python train.py --model="class-conditioned image flow-matching model" --dataset="crops of objects in photos (Visual Genome)" --train_examples=123503 --image_size=48 --horizontal_flip=false --conditioning="class" --arch="uvit" --objective="flow_matching" --cond_dim=192 --targets=["object"] --num_classes=300 --cond_dropout=0.1 --logit_normal_time=false --norm="rmsnorm" --norm_position="pre" --activation="quick_gelu" --head_dim=64 --fused_qkv=false --qk_norm=true --parallel_block=false --moe="expert_choice" --drop_path=0.05 --kv_group_size=2 --num_experts=16 --moe_every=1 --expert_mlp_ratio=1 --experts_per_token=2 --shared_expert=false --patch_size=[8, 8] --layers=14 --width=160 --positions="sincos" --residual_init="none" --optimizer="muon" --muon_scale="match_rms_adamw" --lr=0.0018 --momentum=0.9 --nesterov=true --orthogonalizer="newton_schulz_5" --adamw_lr_other_params=0.00095 --l1_shrink=0.003 --steps=4200 --batch_size=256 --epochs=8.7 --lr_schedule="cosine" --final_lr_fraction=0.01 --warmup_steps=210 --weight_decay=0.1 --adamw_weight_decay_other_params=0.01
Rows from block 3 of a small class-conditioned image flow-matching model, named by matrix and row number. Rows with one number within an expert belong to one neuron, the router's apart. Each number is 500 + 40 x the weight over its row's rms, rounded and kept within 0 to 999. All counts start at 0. Numbers have three digits each.
Before each expert's rows are labels from the 100 images, of 14848 (inputs lightly noised), where the router gives the expert most weight on average: "patch colour" is the nearest of a few named colours to the mean colour under the peak. Only what is clearly more common there than usual is listed. The data: crops of objects in photos (Visual Genome).
# router: router (model.blocks.3.mlp.router.weight, 16x160, trained with AdamW), inputs 80-159
# up: expert up (model.blocks.3.mlp.up, 16x160x160), inputs 80-159
# down: expert down (model.blocks.3.mlp.down, 16x160x160, transposed), outputs 80-159

# expert 0
patch colour: black
router.0:574578575567470440485441541458495480488421473504497454540539482520475523503449477476473510539448493485454486538496450472421441538444539509529538494487507462559511514511496530478480419496554518527501397454515549498466524453550492446482515520
up.0:509486504454459509546511516446522428522528498484482503506518503475392516525492481496510552585597455499601537498455405497430506496462485401532491482430506427483517548457415511557478491476516505512521461539506506459412519489484463530497465515
down.0:482518468539576447497488437592495498476470449462509438491503542533465554512538514501517496489434519524477589464584539513496491489562476504459561553524490538593519501474502490555499526506473589592505493529512446512579383527522469496516536451
up.1:464455426487552574545576522513554480480488480486469501468570506571521448521475474582552505542491473526465578484508441595506464444509458485502473496476501453502488526532471514469417492499499576506513494540540584484445512494487544545469457469
down.1:459457518529450481559482501537387494529503496563517512528443471502501618444500493483489501464511509455523462489496552479466459508548540401466501453527488512522491527500495505497554529469469476508501540459487504517458479457439502526439514520
up.2:492390490465480511540506440528483499483455503478406491499532549500474486540553512539442526478488492524481499423501543495430505456471594486490452485486507412430526499509522483588497449502506507574481486574506475463488432547505477517520499490
down.2:501521554521523546450485541432452565545480497497547500498506475527573500442474497541561475493563485452506548524474526511550480521492424435527456498577500518463511544491560528471487503558488523514519477447471485554436515461488540514510421478
up.3:500497481460502561529528602499524486489439405431543440535564595460513546519432498474538469486474451461481527467492506524432494494453568498420488536426500532511460464533448514508463521537455450528507503508534479540463462493501500538505452589
down.3:445511537537487475520499527515419469452490559513502511470504526407465525470566513563417428529504542548531520462507504587509479493505485508524509522496434514497549465516475497459549485441538488471505547524458437493443478385556482518490561473
up.4:535527523499478532508444497476445495535529497494451423512481544412471497496492574566523492510473534500503523502562490536434560485491479519550396505529599454528522527525476454504550506562489496395513440545455511481515394524484499507561477547
down.4:517575492429529489525494514502539513458412491492573580470559511545508527519514538462499521491547548503475440546504550490449506502519504517459543470416452492449525517540486486512434495460517503514454550508526494542562508467436465525492503496
up.5:440483450511503415523496528495531500551530455466490474522444478522555435469499470415518494492382502503490457520542466498543583476474490501511496473501553503462440448468504500498565475490481506552486445562553520466466492546517489555538449471
down.5:499485436477465615486481517510446453477455512467483507486552541520468453516461529533499505543550466512482470523475514449470409556504443407505476516527468483568514524552523447496456513490518461521508517476463512475576465474430445488514560525
up.6:479455533326522493513467516501494579504504528525478551487475504608531442516445514468483558490462501480496466497512504503504500415495466500478474513517443508466482502519523535509460498526507470510509453546506480509427473465419486501466461451
down.6:476527443556491551475526488481513498488492519489475474531512520499493498480505549459462508492455534483489518563516517487570495481439523474576541429520525511502463499500536499461528401487464432505422521524407533483469519500542543506513523539
up.7:482535484533502483509524524480488506522525518459430474457601535525514509518560494540463498558529527479483504472517504482553580477463498561513478471498491522513535565485518394508500452500497497442469537466485535531509572562448503510592458485
down.7:490452550404458551509458427505515511501537481666532509508428506498545423501518572390496500494470503477542505506490496490401479538547471451542502504500528486498428489498434534513550555555522499539534488562467464474447438480547488512469472478
up.8:523500510517541592465479539510558547486525536485463479436514458493439446482545575529501525495451465530482422490490529518534379473482506471521478437487451494497475500491507525541448502452485477435487497545492492468491497496519429510458476528
down.8:404520582526531462603511518559410503556545440450465494533473531474508493500497435488474499535598492526520524470531508484440543491479394475514521487466554501502509489583423458484516463533511526489498510503499563546476509500433465459497529504
up.9:527539575498479575595532523494588472512526505498473448436504498458506431492483457473453542566508593565485521458501441527482451510484473415520535533567433500517469535534461538490480551424560530442502513494508500482394472527562413512501533502
down.9:508480454492500523464476416498407500472494511497395559544493507491517485588503509554508454510547502415488464463496552449427505472476434517498532481472516485443538493455575562528552521527525435492500431456534469503558540530431509507529536468
up.10:386528553479460504502551480462504501465480537468562470486433478537447510509576513544543451542489500554462559480426434484535526522479523432517395460476555506528460529502502465497534485500514531507570478478501413527499422484544506521478497474
down.10:554449438478510479517422549601502523488458483484469530509572554520494522481500465493466519482521498508557511456554491472473503501506504567464619546503497461503482475523512492529513468426473466555459550508601578507489511541524514543474456476
up.11:493489481465561485412528533510477415492592495511479402499506462463499444506495519521469501509525530564484498472535531416463473472585500543513448465468517565538477582450520472470470523495531525550437501588499492549517562527569554499500555549
down.11:527499544530454512593511527492436530452511505456547539481498583503513585511523505486497487488476481457486486508530519569538467492480543491449554522572570518461502483566538514500513537469508458454537495467502511376466431441498452520468451484
up.12:426523510562459485533496462519446492491533505479520524523522449521561476459534498509502459486509517444564501583455475403490409473439405432542505462493423473619559495464529483502496482526459492484500464464538636515484417506531509482506507566
down.12:534459504441505515489494611494557494566467452496548529537472493435405509608504441498539520489484422560447482450563578501496501452515505518477478530439514540448494544494493505501513455499519493510476509478527405489513603537470525533493534479
up.13:518556465454516466506483486477483519490507544549508498575498519496446534473524505511473499501457382502445501579496512546529490496519459502525458508498492496500505493487556459443528584431627544569505568494503474481485499495479538501512425453
down.13:478456503505485556475427500515544390464529493444492524435533453509481515526458495466534537500508575543560539431480494498494488506544559489494533507441523513456519590513484529593493518567439467519535462507509580472536534521573472517519531481
up.14:529482487506516533506578431515505426561492543480570528469574495495505496549504574476457473497509464502505456489492516537402452552478516501414448495582502500565476525451494567462504481524500502495480523427447455511485463422473478484505493505
down.14:485487451467444508507482441502493436527405498519433497490519466471549470520447477432497564475537474422537511501559550496527438475516513471466501561416519482439507551491479583560553575414525486485489438578527516483469448466515397534500521469
up.15:562491498555500518543506505507558470480425496511460455501538562502498540523491544467561491542442494424484529504456532437486472487536496448476430504408476552491522498516486522577494492527452445490450522510427504500515484429567429425516451504
down.15:405451494488522503519530553485468482462560481515462516500440484480422561490483583508412505519538444528522521515546481517391497508547530536580488495537501510480449487517467509462500489488566506523567491544552491544492482515359557530471590491
up.16:549481519494512472421479420511469508474463398488513472487495518446496523482570456526435403498478484589530488472481517496399483566543508512465491522605476499516504535508555495516537534452475526515477480531546534497518522500528397446529434464
down.16:500516505533541489545512470463520500483552556474502569510495535565505450415435535468571513494505472440442460527466500461501520508551551527465450492471537475533433514563513538488476482525459406540543509506464503511477469454538505474566575522
up.17:431546487508531501524475526507486488500438521479493500511514550424494478518473513483496461448492483532524494485403480501494499532537484415486438498489498391534426513472541478492471476473595552545492510551513518453475449536415449511594434567
down.17:609471496530484407441536459472486491473481486487490429439499497540495504537460430512516562570490468477501525490570486485474520515368500499497516498474508526490509515549469441539528547470443440440530528482455497530489554504509494491434467472

# expert 12
patch colour: blue
router.12:482470508469397444467472478503555436468535496450515551492487540542471465564410544565545528459528539474454463514516502479493522495520516485505508494602486503512477459522528505440563480474403529476501452439477520477503480482523582506531471486
up.0:562503494510489522497475528516510462490531470485534517475577532500469476565524506513460514446500532460486501499495554494448564500446505568518498481487469464502603467468536501586521568446507509570493435504506574486516452525506506546460500496
down.0:500558499527516504509479517481453465512487575483442538570487518499396548458510540533486483510491444555502553583507414539489472522586468523530508475534475555500486482471504503423558500516486493501451566512473377457512555479489482475537479484
up.1:472458484424471509489602476478520523502416514509525536594505489507446513505466417541529497551467452523509523505500527576538535571493493513503525444440489524518473503499491630526563502506435478483497580479480538451452477485503478522479484529
down.1:520503511472525515525444471515492489501565483543440503439537523428513525497519528484529476490514511508431436510470539468527497476564387519468487499485492497495476532509610506592497505468564513491498526582578446539461459509501489493495509525
up.2:549532472408441467522490403540605504476428532451528479487475446495400482579500517486518465524438533443457484527494503556505503478460528500538489485547438493572518551453571488477527496474499503465499519497465476487467462499513532506516480488
down.2:540497532549584539564459520550448547473573465500485530546537569526512515489522481539480544503511502500545529493474611437538473484512504480422457511547531462499537530603459484507500413550515492565509515483511466490451539499490499467497594493
up.3:517458443501489605593496527565481533504544447478507507516495470473563513576503565548480439456574550465470534482490461476583516512489468497491533529504499469468551506414529439504484501487458499500504542450507476517618447515497501424494522486
down.3:494523479498542407524512465499446532571472472461497433504504413507535505471513500511557519586535467499468501481504423517533505579421554595437463437452535484574514464498453494546547402515537483482440428532446446476484457502453518533493443477
up.4:495456432517512436557528493470531529462434517517510499451466530573507474460561519488489570503473447501461605534489516522500480495497476593495597481482522534467507499587549526494499517496474491489461466523592540572535506495510532532486488469
down.4:529475493481461553427521560505495456539474466525476575544460476482521504527519494508521426529451517486548482456544452484522526443506471451492463479486461441517540433510529490499452536524548486447455518493496502476483516503453502483534503573
up.5:506472498521520535442472483551479493458448470471478525425438503582487543579525532516453534494487567520436477561446543480491476506428493529471446474502496462496536451487506540540504582481513455508425453552460422505494509503581499548479480465
down.5:554516479451524479459489462493544574568455496539466501518530485502517511501532453465438462510492457467553532587525529479493556448454544535530530476486521489504498503505431478466518541541521499521512564481547450451493466539437518476474509493
up.6:490424497562514474487507555499492497503502481523508479528517469488562530495486483505473519577561480526532477477489513528462480529502446449506504499540483451426510542540561527488424480498495488445585579572500495458515461534472517513431542476
down.6:501555439483529548541559431533466549517496527491500499509450517508466554500502513502612505523443450479503513492474571458563479562484544528529516478477512437461491562550488486439522514532538569480470430478508511570506533518505491505510447411
up.7:528578428556509421520480519482510567469484516462492473473513443544522495458584469411486551466510490507470480451483490553606460511555501456455553456481485435438500535506519512527509454449491482473475486459430569449493507490392446538570443431
down.7:515516489441474493514548422456488477521566511487451500489476504406482494493453428479469449505441508547499424543510486447493532458500464471547512474472535506495561454530519541561505523517563428542367548466480523515451452454517518479424473507
up.8:497425518518525508528534467524520521468501520483501538548482397471508498477555509508446507428458514486519427517479430535507558539562567615404491446486488515481427517472531526484549483501476513392462456536475552492465478531518554459476553537
down.8:526537491479410544469465572497463463465496551441516424540492535561475501510495541553504555522521541488515499471516534505488481490471491479545404561512456484479509503550507381472553494428492411501524534491431461501535498470516456547513506499
up.9:503503482459529499496446495505487487510503483547517502586500527469506464487531470508523526552563496467496502480502505491499513513523482506599495502527467495499493616485449546496463522504437460539493427525477521600465393559510505398449581451
down.9:475499524526496500520582592532530500466502549450543471397553513520489530494413531502537496433430467510491522497464464562583480515535513499485437532485493511507565459516521473498463488531505564429464546469492512357500559488540505545556513515
up.10:629508493494409551494520484504493494478451497516484504484484493538502463444506428514558515439501450490503504515532461491572492495555578543490516588510536530505485479459434481535582555502523519601535455482510480541515476425507529490503486463
down.10:452566522493514422469443519543497519433534537506467526520507512447422485519516523475488518514539543484505419466506495510464504473590495505527504421520569461454492496509528510454433514427487510418469537441460500428438560506474474471530516571
up.11:562528486493565525470471514500433499508499518441492595508450512490525504435451525495501458435522514583504568411547409498486510469487457539521496481496520504505514444498489552512498492594530527505484530549527550588445496496460564493532584434
down.11:477531498526461529553480583471490489541453498563396518548512433505516528516534471458496502559575499514458558520488538463519485525528595487495497542521485502482484535505445467488531510420466521568494430451491540489608461427521438495475455625
up.12:456543426506551511406496441551541535529460503554459513559552500487516516425502499498518501537544390565481543528443521521514507493447447542438552449499523563484527528500511552539503457399480527501500623485504453512504555487463475497502419506
down.12:540412555499465555543418496467461534483527539523516542471459547518581490536481614532531514503499541502520483499540512463510498498495499521536437507514517523472503472532497412499427622583548568507447525577483573454494564463505500549528437499
up.13:476466455383516491429519496502559468457561457538460504467511595481451428562506552495542518561475462505480531526518495500538524492509540556367506521492457500503470529531493507434480500516477512487494535481496501565525434469450502506545503474
down.13:512524474578468518570485493543432490481498511492475509498465441521475460513482444525550499495509493490485524549517470514514530526514468415558567495505489476525515528550577467573490493441532474499506579552444566493423571513501469464525500430
up.14:537479512461497502501507470528476492425453514410468481530518457518548567535446490471494497392467439540524502504452445539508566553572521504477491505493489427539455439500506509555457457504512514501518466457431519512420506591481472485581506522
down.14:495450481450450455499477525503507466504515520527465537535458544509558561472482556472544484483530424504540500544443515505498438461437516402587490540466562485496494502457382496483507527491509552433512541515527504562492572505439530482564470518
up.15:544493481490450463492490484508500457471468486363499453509511519482595416508462468487563471505497463496483550522470505460576471541540472536456557444486547435571509485475497541529494504536478501483469461419549494508538503516494425484550458439
down.15:489489542436525516530504465489476504546437509468516584500462473436471560552492593480490523511519537459506472508505468493511504473458505450395476534487434470519491453489504445503507443526522555516507518601518478547483467549457385450505535496
up.16:501513522480503624557500569444560592516515591470513493477473463499485463541513437494456483515503495471494550498543534481454477438402476528493478478511472528496473483542525558476552473483480473491449549556492569491458531492442477556497491519
down.16:460465452555483469495510481516460482520485452534461574485427542490484584504522528459584531505491498564496496530464448584469441470496441501514475617453539404522503520433511507510435473495498534492475443502516462511486486517556508449499491540
up.17:492559534543556487403581508490521511470437491474444500493505478468552526499533488405441480496496534529547513480474522582549496454514476514493491476491480533492504468550460480463573503502457484512510479449502533497531417486576532520503478551
down.17:475447502497483535573474433498502557502607531493542473509503504456429457500500491556522525485499510519575490502508473472388513516566532503519498574548537520494545534512529499498497463467495532467451512494471497491544501491505468531554481552

# expert 1
patch colour: pink
router.1:446429521460472592440492510539425511510446492516520486490477469452437470500528482446504604514530481552528451565542494479503501503497419414460497446510441468497469520483499488428492484523531517459495431477441565501427531511472431430480537524
up.0:469505533583505489517570546467480480547473467552510506458508535512455487500538594426561446483517491494499487486496525500509464496478546497496502589533497499506408503461447497496544542527580527504570545497512507512486551490530521482473477449
down.0:468487525534557568529430449506469513435542485492447507513514529522570512545440494551475521471474486432480451534484538497448462477502498459569506487493464517493542539564470497514438517492503426470533546569496464540523538560506478526494537538
up.1:465472528396528544508562499516503550546444491491549518482566549489482466518504506515478506509531423519441494539422538501487499487518421501488485471546466590521478475575477467506488512471509502522525491609468416460510486514509464558590555491
down.1:486498521517471407495505513514481513548479503543481471539591552522575492402524406501531559531437492524484525496516449528529522508453515484495514496491500488461511495437492604479466551519525532513465456471500577480537542474500464432492432562
up.2:595461508463474550524586476535470464496525583576467440548501512479455482453477481477487525507523496558567520488424503540520582417494501583500486589494477496472556496504589522485559433381504563586481474490487459499497500513442543479504481515
down.2:467513452500439491460439531557503566559468466465503524408527449491514517517483550491474423548457506490467507433502560545458430550528502466498466426465494505510484473501442484527489501543454484465493546531476526414507504514514490509506508443
up.3:551446533553508472521437518550437492531459432405510453489498411490494506607492451494580461442530511541484501485451531474424410466510452456514502433485435462530547504504495477491432477503465508476475477484450501504470535558442522502508571487
down.3:486491489497517478502543499469558461510575500552498518569438523475507482488447555530489526547465487498517555470542498508564519550475498472527500517525521439419505493465482542432564509617471522502453538523531439528525471474495470457512361512
up.4:468467502517557450440435449503538493554533502562441532485492491514545465436486521525537498530461527438505495437544537474427471542480483479549484479428531514514441527437572501465532467514473537404438491527553503515482442555524548480472502522
down.4:595566506476446528554515569552485512486484510501497485577517502495469552551483508481511474439525538512479439526473517471538470450572494452523452537497486558521573410520487472469491496489562513600525540531505533462503568492502403542545540453
up.5:506599539501499455390475466539555359543545497453491497533510519536586557448498514586484520475557503444481433544496468496501523436463430513484469504534559480457459461532540477528502521452507513603485483498500421524455471481510456430520511491
down.5:430500502491488480577546499517505573462500495509507525501520492468382457593427501435541451553500507510516483495507503506475483549491551434500581500456494534570463535505452497594502550510491475432517526424494530475540512507441520542509469525
up.6:436561529486509496475435559459443480493454502567407493490412501526564532516522550541509447503540485492456463448508534500520500585500492555500516386465507542560490502534474453486572527532574532416503414518497473390481522485472534442546560491
down.6:526487515515550396604507457482514470553549504446509503563527450484499440523542496487518502561443501514515558502481397474500495520460528497506516503487517502500494504497555429432463483504498504504475583476539512533439392552535491486486454467
up.7:502504605500596560528430509474502547476467561506525530482485507514519497545444495525449506485502530494498538466536528488408397426512514515513487434476559500476536501535543569521484495464556520535454476426542444474485501476469567505526533445
down.7:555540483550498490530513527542503489505581436460526508596581491555518560449485473518556521436521464473506523503509447494485481415417441460453478521444486465523529540463486453490479512479497488463490437515495487485540492502519476508543458533
up.8:531557489488501496519519396490500494457542501587527511533465478443551449492512494496478447460509441442465463448480547549500565491453484537518500526478497504445550489503502547530506576523502505558513524483471487476528487519456490505573511574
down.8:516462512567450508549562531497514496510479580446507506528514515562498570465514509454476503544528575525557513430417560536507444500497525466510504596465432489531425507477529459506523432477537427437539506522431514491501481449511545485483525463
up.9:528537510496513483541479513528521489502421414492499495555480478496468521480391471493549484496465559436495585452484459497520521485458502578506494519445508448435496490515496503460514507506529471495472525492488479493530455502487500535489563623
down.9:543467510512428482421497564466533441489518507496533495552497548470505456556522501511423577514499490528505468505453521528491502539511516479482456452505559513504459493449530444522503462497525505512486432618531588528478539471565490474582500408
up.10:524472499487544457472563514508486531517542536422523502474471450466480513508500492512483523451465453583503522410455468518493477561502519485561419503497477492495471541535490464482483524480578495482488504483431498433488478524625549570526551484
down.10:499545491498530583572464490584452461494397514515474483542509472443500519451468532479528512505505489501503513598483513486478514455531522527499469562520499472499493458469499509470499425515457567516484536526544563597503479506481425504454477494
up.11:585450529506520475489485505539504457418545487501459471551504513610481509528511453524576547501455496480453509506562563455425472460536489507488498447494557526488446631529445489492490509466553530456474490488533531592529497504494534495511544518
down.11:490575494484479529530457510475495494551570482525495546493507456428548522453444500547488491483498415474488482530506441587529441481512515494573464528427490487542514396466587510509519515458475525529475511549499493497531515442505499476505484501
up.12:517603483438476513489454512454532506509499414545486619505469499478542482550519476527557512429542463508551462596515492555362484488495503512526502540494470540527489549418506465409501544462458559499408503493488464545502456529538509563497494447
down.12:482397512569500515500463500535504519473556582431484492437564438554470550495471580522500497504537494506469492435519535446533472502493476528534428508501534453486525405574502528603536533512532479544561552549445492410488452494538517514501492496
up.13:497585520490518516425485541475463482454492469559522497589492495532537530520481501587535506460502534506487527487519523512505505565495497523508478502492519488543564402493542490512583525508495489514545457507495499485528500540575492476492519491
down.13:558493492537528382554536504527531514535465525449460566487533493484491446463469586471496510539524514475502404491507501515506443490532481487525565556582534515483484565443556492521455512488508472488466571485557487498505500477457535543530543481
up.14:422434467500538507547492503449548472516498481529475547587467474542479522542503475499455498498548538515546503484466567473537576442557553457518599492468441496542499453453460502512546520530492523575526532536498475449535511518508468493449541498
down.14:503497534494536445509441498500482494517515470424501526473535505508507395521460624511539509529444450470478435497507465503499464524489416500424453446513527509484495514584531456411425516525461491464493475455544484577520514520447484506527516518
up.15:499510519516512529557512394565524511497470520479458555422478505535499495448537534499564575456545524466515539476468433479461576473539509479506536434539519511525503417593536541474501488380480487484436466440502524509491516503520549498514484443
down.15:501498551458437550488493619460476567532449499453539502479465526427506518562510522512446487494524495542553473551483498545508470502535480504489497559507561546423508470479439615456499488512469491607527504530418523442454553443527491506519473551
up.16:517531459528543520461464548517538511559405512510525499515489511510509471396524451425445467554546466491534500438495535544549484498473524606514440490541498462512569596435530514441513514564484512510473454584501467482484517517507553599430496465
down.16:474453471491479499531505481523471518474534480482432450435493430499574502547494470599420555481483463532465485561493525524489535522485559449501479478426556535445464463478485493506503512497516507467472514477487501496527517473574534503538496493
up.17:479518565496527512417505527503489500511468506467499461486500468582453455509389438489519427502398502476567433488478560421474470469487535516501609546491501486496467552501481500479535521540515416560491478522464459559486475501514556465413432526
down.17:579564475540473502601550487532582483383470574500498503471495581425468499559470501530540495491531490444517621541520530521510501504523524515517462523565535536520503471567501504498486564519511488468505553489589589529469505503512466561514556463

# expert 7
patch colour: blue
router.7:514537558571539495539467520513513506463466466503513514474530436520480481484522469519474478456553498519505498466546489482397416461537590461473480508521551503481517505520536481533483517485533475534516487519572570459464521519543497482533528523
up.0:469567524490472506548470423451494491544564535503518481520445488533410498452510530448522455522568486514484482452579460521459458516444448474460518432541488499419438482448427550424490511496497528461525529487431466516502451440496478532475540498
down.0:494507522519582513491555522569494440531511497518501500493490488481534523588472375537485509506469481539448511556481543538454492503489508494499445585450506470528545547549547526569493451520557504539464529548504496521478506560550432475578463490
up.1:516522524512507516486432520508515567557494506544491509476573505560496443528540506530499578465492471507497561580461499489489479496558460495455420503428488467470482492476499490526514540476435441514460488473529520505516544507483482559536544543
down.1:501521484495433519507551507493461452493542492504606482497468469455536568469491485463467401500395486469470478514560510498470491428504572491519546536545527497540487467549492469502452441513528528496506521523540498491509423532537453407472511507
up.2:516525523632538506460517542459421531493519460476481464586497422508523413520558493529485472422505581580544505511475455505554499455398436492487537462504513455510522485524512479478495542472508526390475499482462490545461564572470515495517505513
down.2:418505521405503502564408532535565509523500476493525458519510521492481574544503524456498592494505430414426462427544515448388441543557502456507479484483518482496510500493471538499522500458521417586458487564524606525500473479526466463519507482
up.3:410462476530405458437487512453456563499508494588476500519523494492493477462488506586472372511508505500514471500530435484351488475485482485614461491559487505529482483515467491494490488431450486445506563513484538487492500466439504495521511419
down.3:616433567481573534567540502535555443471456490457566516525497499488483512538507458464487499476408500500501470481500502495564502430473444468480435595421533499513520517522539483552515548593519554527554462510500511512516486523518476504524518508
up.4:434459619477500436481533516507600505469475542480523516582516492507464439538457525501544477489508502469465559485404597512539454498511507504418510526493485505539480536517490502497476501522590478433548531529537498471527433459531571496536526492
down.4:529521425523519464554488483454395558534499492477504482472509515497525533528511490501485490484462555509469443564549423544485499476434500542561493405454495454479516543499509480488513470548462611508472502489516529582510557514486461493475455502
up.5:497513511489495532519500602514518514520553556523538469536517508449535564497501506512463423496571393406456549482462457473382573464473493506468504475509474490423465434465467501478567551497450503486522435562512521501497478552465464463461469438
down.5:516534503508501512494558436494459497472472445515515563474493441580495474433540422508500536506519575577493524507496496536555400496483466490590503536484521539563495533495589511609512478511523479515517553430528483485514454494437448511529516527
up.6:491482483506507500467507540586515570458521462515505523469468414453505449492463469444529499495514508430441534526568529493458616629577550523498481519481458466512499516497491481475537503549503574508458598538528519503573521491522546545473492406
down.6:515537494535487498470443497487485502502528469515450512518473549559472470444564474544468506506490514481488456553505520502607408482509535548474482405539456472543543448537560488504500513493456489434466381501488497500458451559553461475507523533
up.7:552532508507540504417561508537454483483479479577504556503479587513471500505453496478475564471454575484450542506536488392512469499529534507501487463514430398450527526509490514456537417496480469489554509533584529491506496533513454524498459559
down.7:530517525491535467560501484425512464470467541384552466476501425501570533495518528401515458491528512504467423471479567523524518523461541501552486499500519609508446449582465473445412524468531479473447484502407484481446512473499540531514506481
up.8:450499444485535518498439490503506538499537514496467501530466512472500490500457510455551520471518478491487551579385558565469629584480511501543540511540517496511537526460501488480537536496526510544478481473534580501510488514503530530469571492
down.8:602478568415465494451514494481469449532499477506483490476500490593509472436470520578431526501512534417521506462577467461576469464488501488473497515489548466490502525480491568493459488485501476484577479518499402515458521473485459439506482521
up.9:513522488500449512555496417452507522506535494520555516443570565568523495537478520496501429445460481460512557526600482481524457526430522507522473531538497494473528481526505484480542495485458532513462491512530547519480511490462574502507444511
down.9:499460596522501554506502522576518500557453505514442511478428419453502450499481515507531523517523455570485449458444568459520539482587494498514487491460496487511491492516464468493510491502453442494556499504479444401568505482541472552486516521
up.10:506485523504481533462477494507539536498505489453522528465486547525556540512591522528487508432504555562494592431497461453434508497551464491503485497505521471503478508580520568515534521555542473479536504508529542458520455507420484466527450519
down.10:491535361515570420502474498408501533494487491570484451601491444508505513454423550488519504526506417500494484545559498520571502585489497458475437464441489513481555538432521421464486502411479485555485455434494499559542512467553521537506492481
up.11:510429562434479540420466554502492499464564563494473484495584502488566494500450493522537568496431518522507542501498490443534501512479469524454542501444439548472444518514550517528528499504449476455501568501455465505528472438564490509534591508
down.11:460521404521555471578486519480427488576510498465555504468435507541502501475504496389453428501467457381451477467492511555481519511542483489481483514506554499532550494477453513448437516489511526491507448539437517479512498553461448478484474546
up.12:400542456482538474454517479545522459477499492438430543619449525526544537520498443523480462433498532496532449456498533503497436571546600540521496515429476516473491522527530551506418524425505494555498457452503456524443500444522506577487508521
down.12:644518522455469527571458513463423555507465489501530515412519485520430457454473509474477540486481550508480572588499449501541518488495537468508471468522528538510477469522466438471505463549436489437509547533531507493496493507508552488461518475
up.13:495391438557504482439458507467517519529490532541450512439452510462566498473519452470492562502497544444542465471481518521533499518500482465448424483515591535500504529520496510500504540571496492572519502416534546474551452481466474509528558537
down.13:448501493416499462565486520509402427555569443515505449524488448561477494496445489455579444438511508455425518540521515466521520511531507489474580536458530473538544477503531510535431476407466500449446436542493460541495511472527552498515486511
up.14:570505528521558483511426456483462489509478442446489496492494506521527528508574474477490496507532481479464550513490510456489493568502585537535428478561471523492458488512503487498512478504470508495497478513509484465494444486536612577526468510
down.14:455495537539517507470454487511571485461522503514497500432487479511504445468489539564492504495512557569485419498483521451522530530479501480448559457503538401488430439513449543468491471485501500525518514456517517565501548529529467431456437501
up.15:543489504491525525505521502535527580442520458473559483479510523511466503511505482483509514494483518470575469468519532500486460446535482523458454446396534514450496504633489522477475505519528491506569468490440492460508514421495490492494516479
down.15:433526463506495557502485523527502440546488565564506595552456477510526382510497477398438571519451431534448555511583472513484497536490488502515590473500476489484458481481497505467443468469480502455430531512428508475499495497531496459511535486
up.16:520563473499454495510560449491494483423463510473520455459555534460483523513501476464512553512503426504541535463435538464482502447505497441502446521531461497505523477499485520566444622534413502499465517466578524492457547500476515416615460543
down.16:509483427504481451471475498549484495542502488553473492503423476611525517430461510544449526489484518509540515504512516535454428503530508581506533542457482547428479506504533492444510449437507470538590480497487504539498500508516469550453493459
up.17:589499541515504483471470445492495515490535464511542429510500456503436522528523512443485552488480475435497546496504444499499506479505449499414477484468516556464576453488463525499531543457485517499499481468556538504437470509494488494506404506
down.17:401503509484573488531522575501513483528495518481451588460490461493521444485480451492462437559540503498487480486538505500514506522510569543567571483508453498535398514517605493488489410503510505417502530512503458491513553472478497480467477473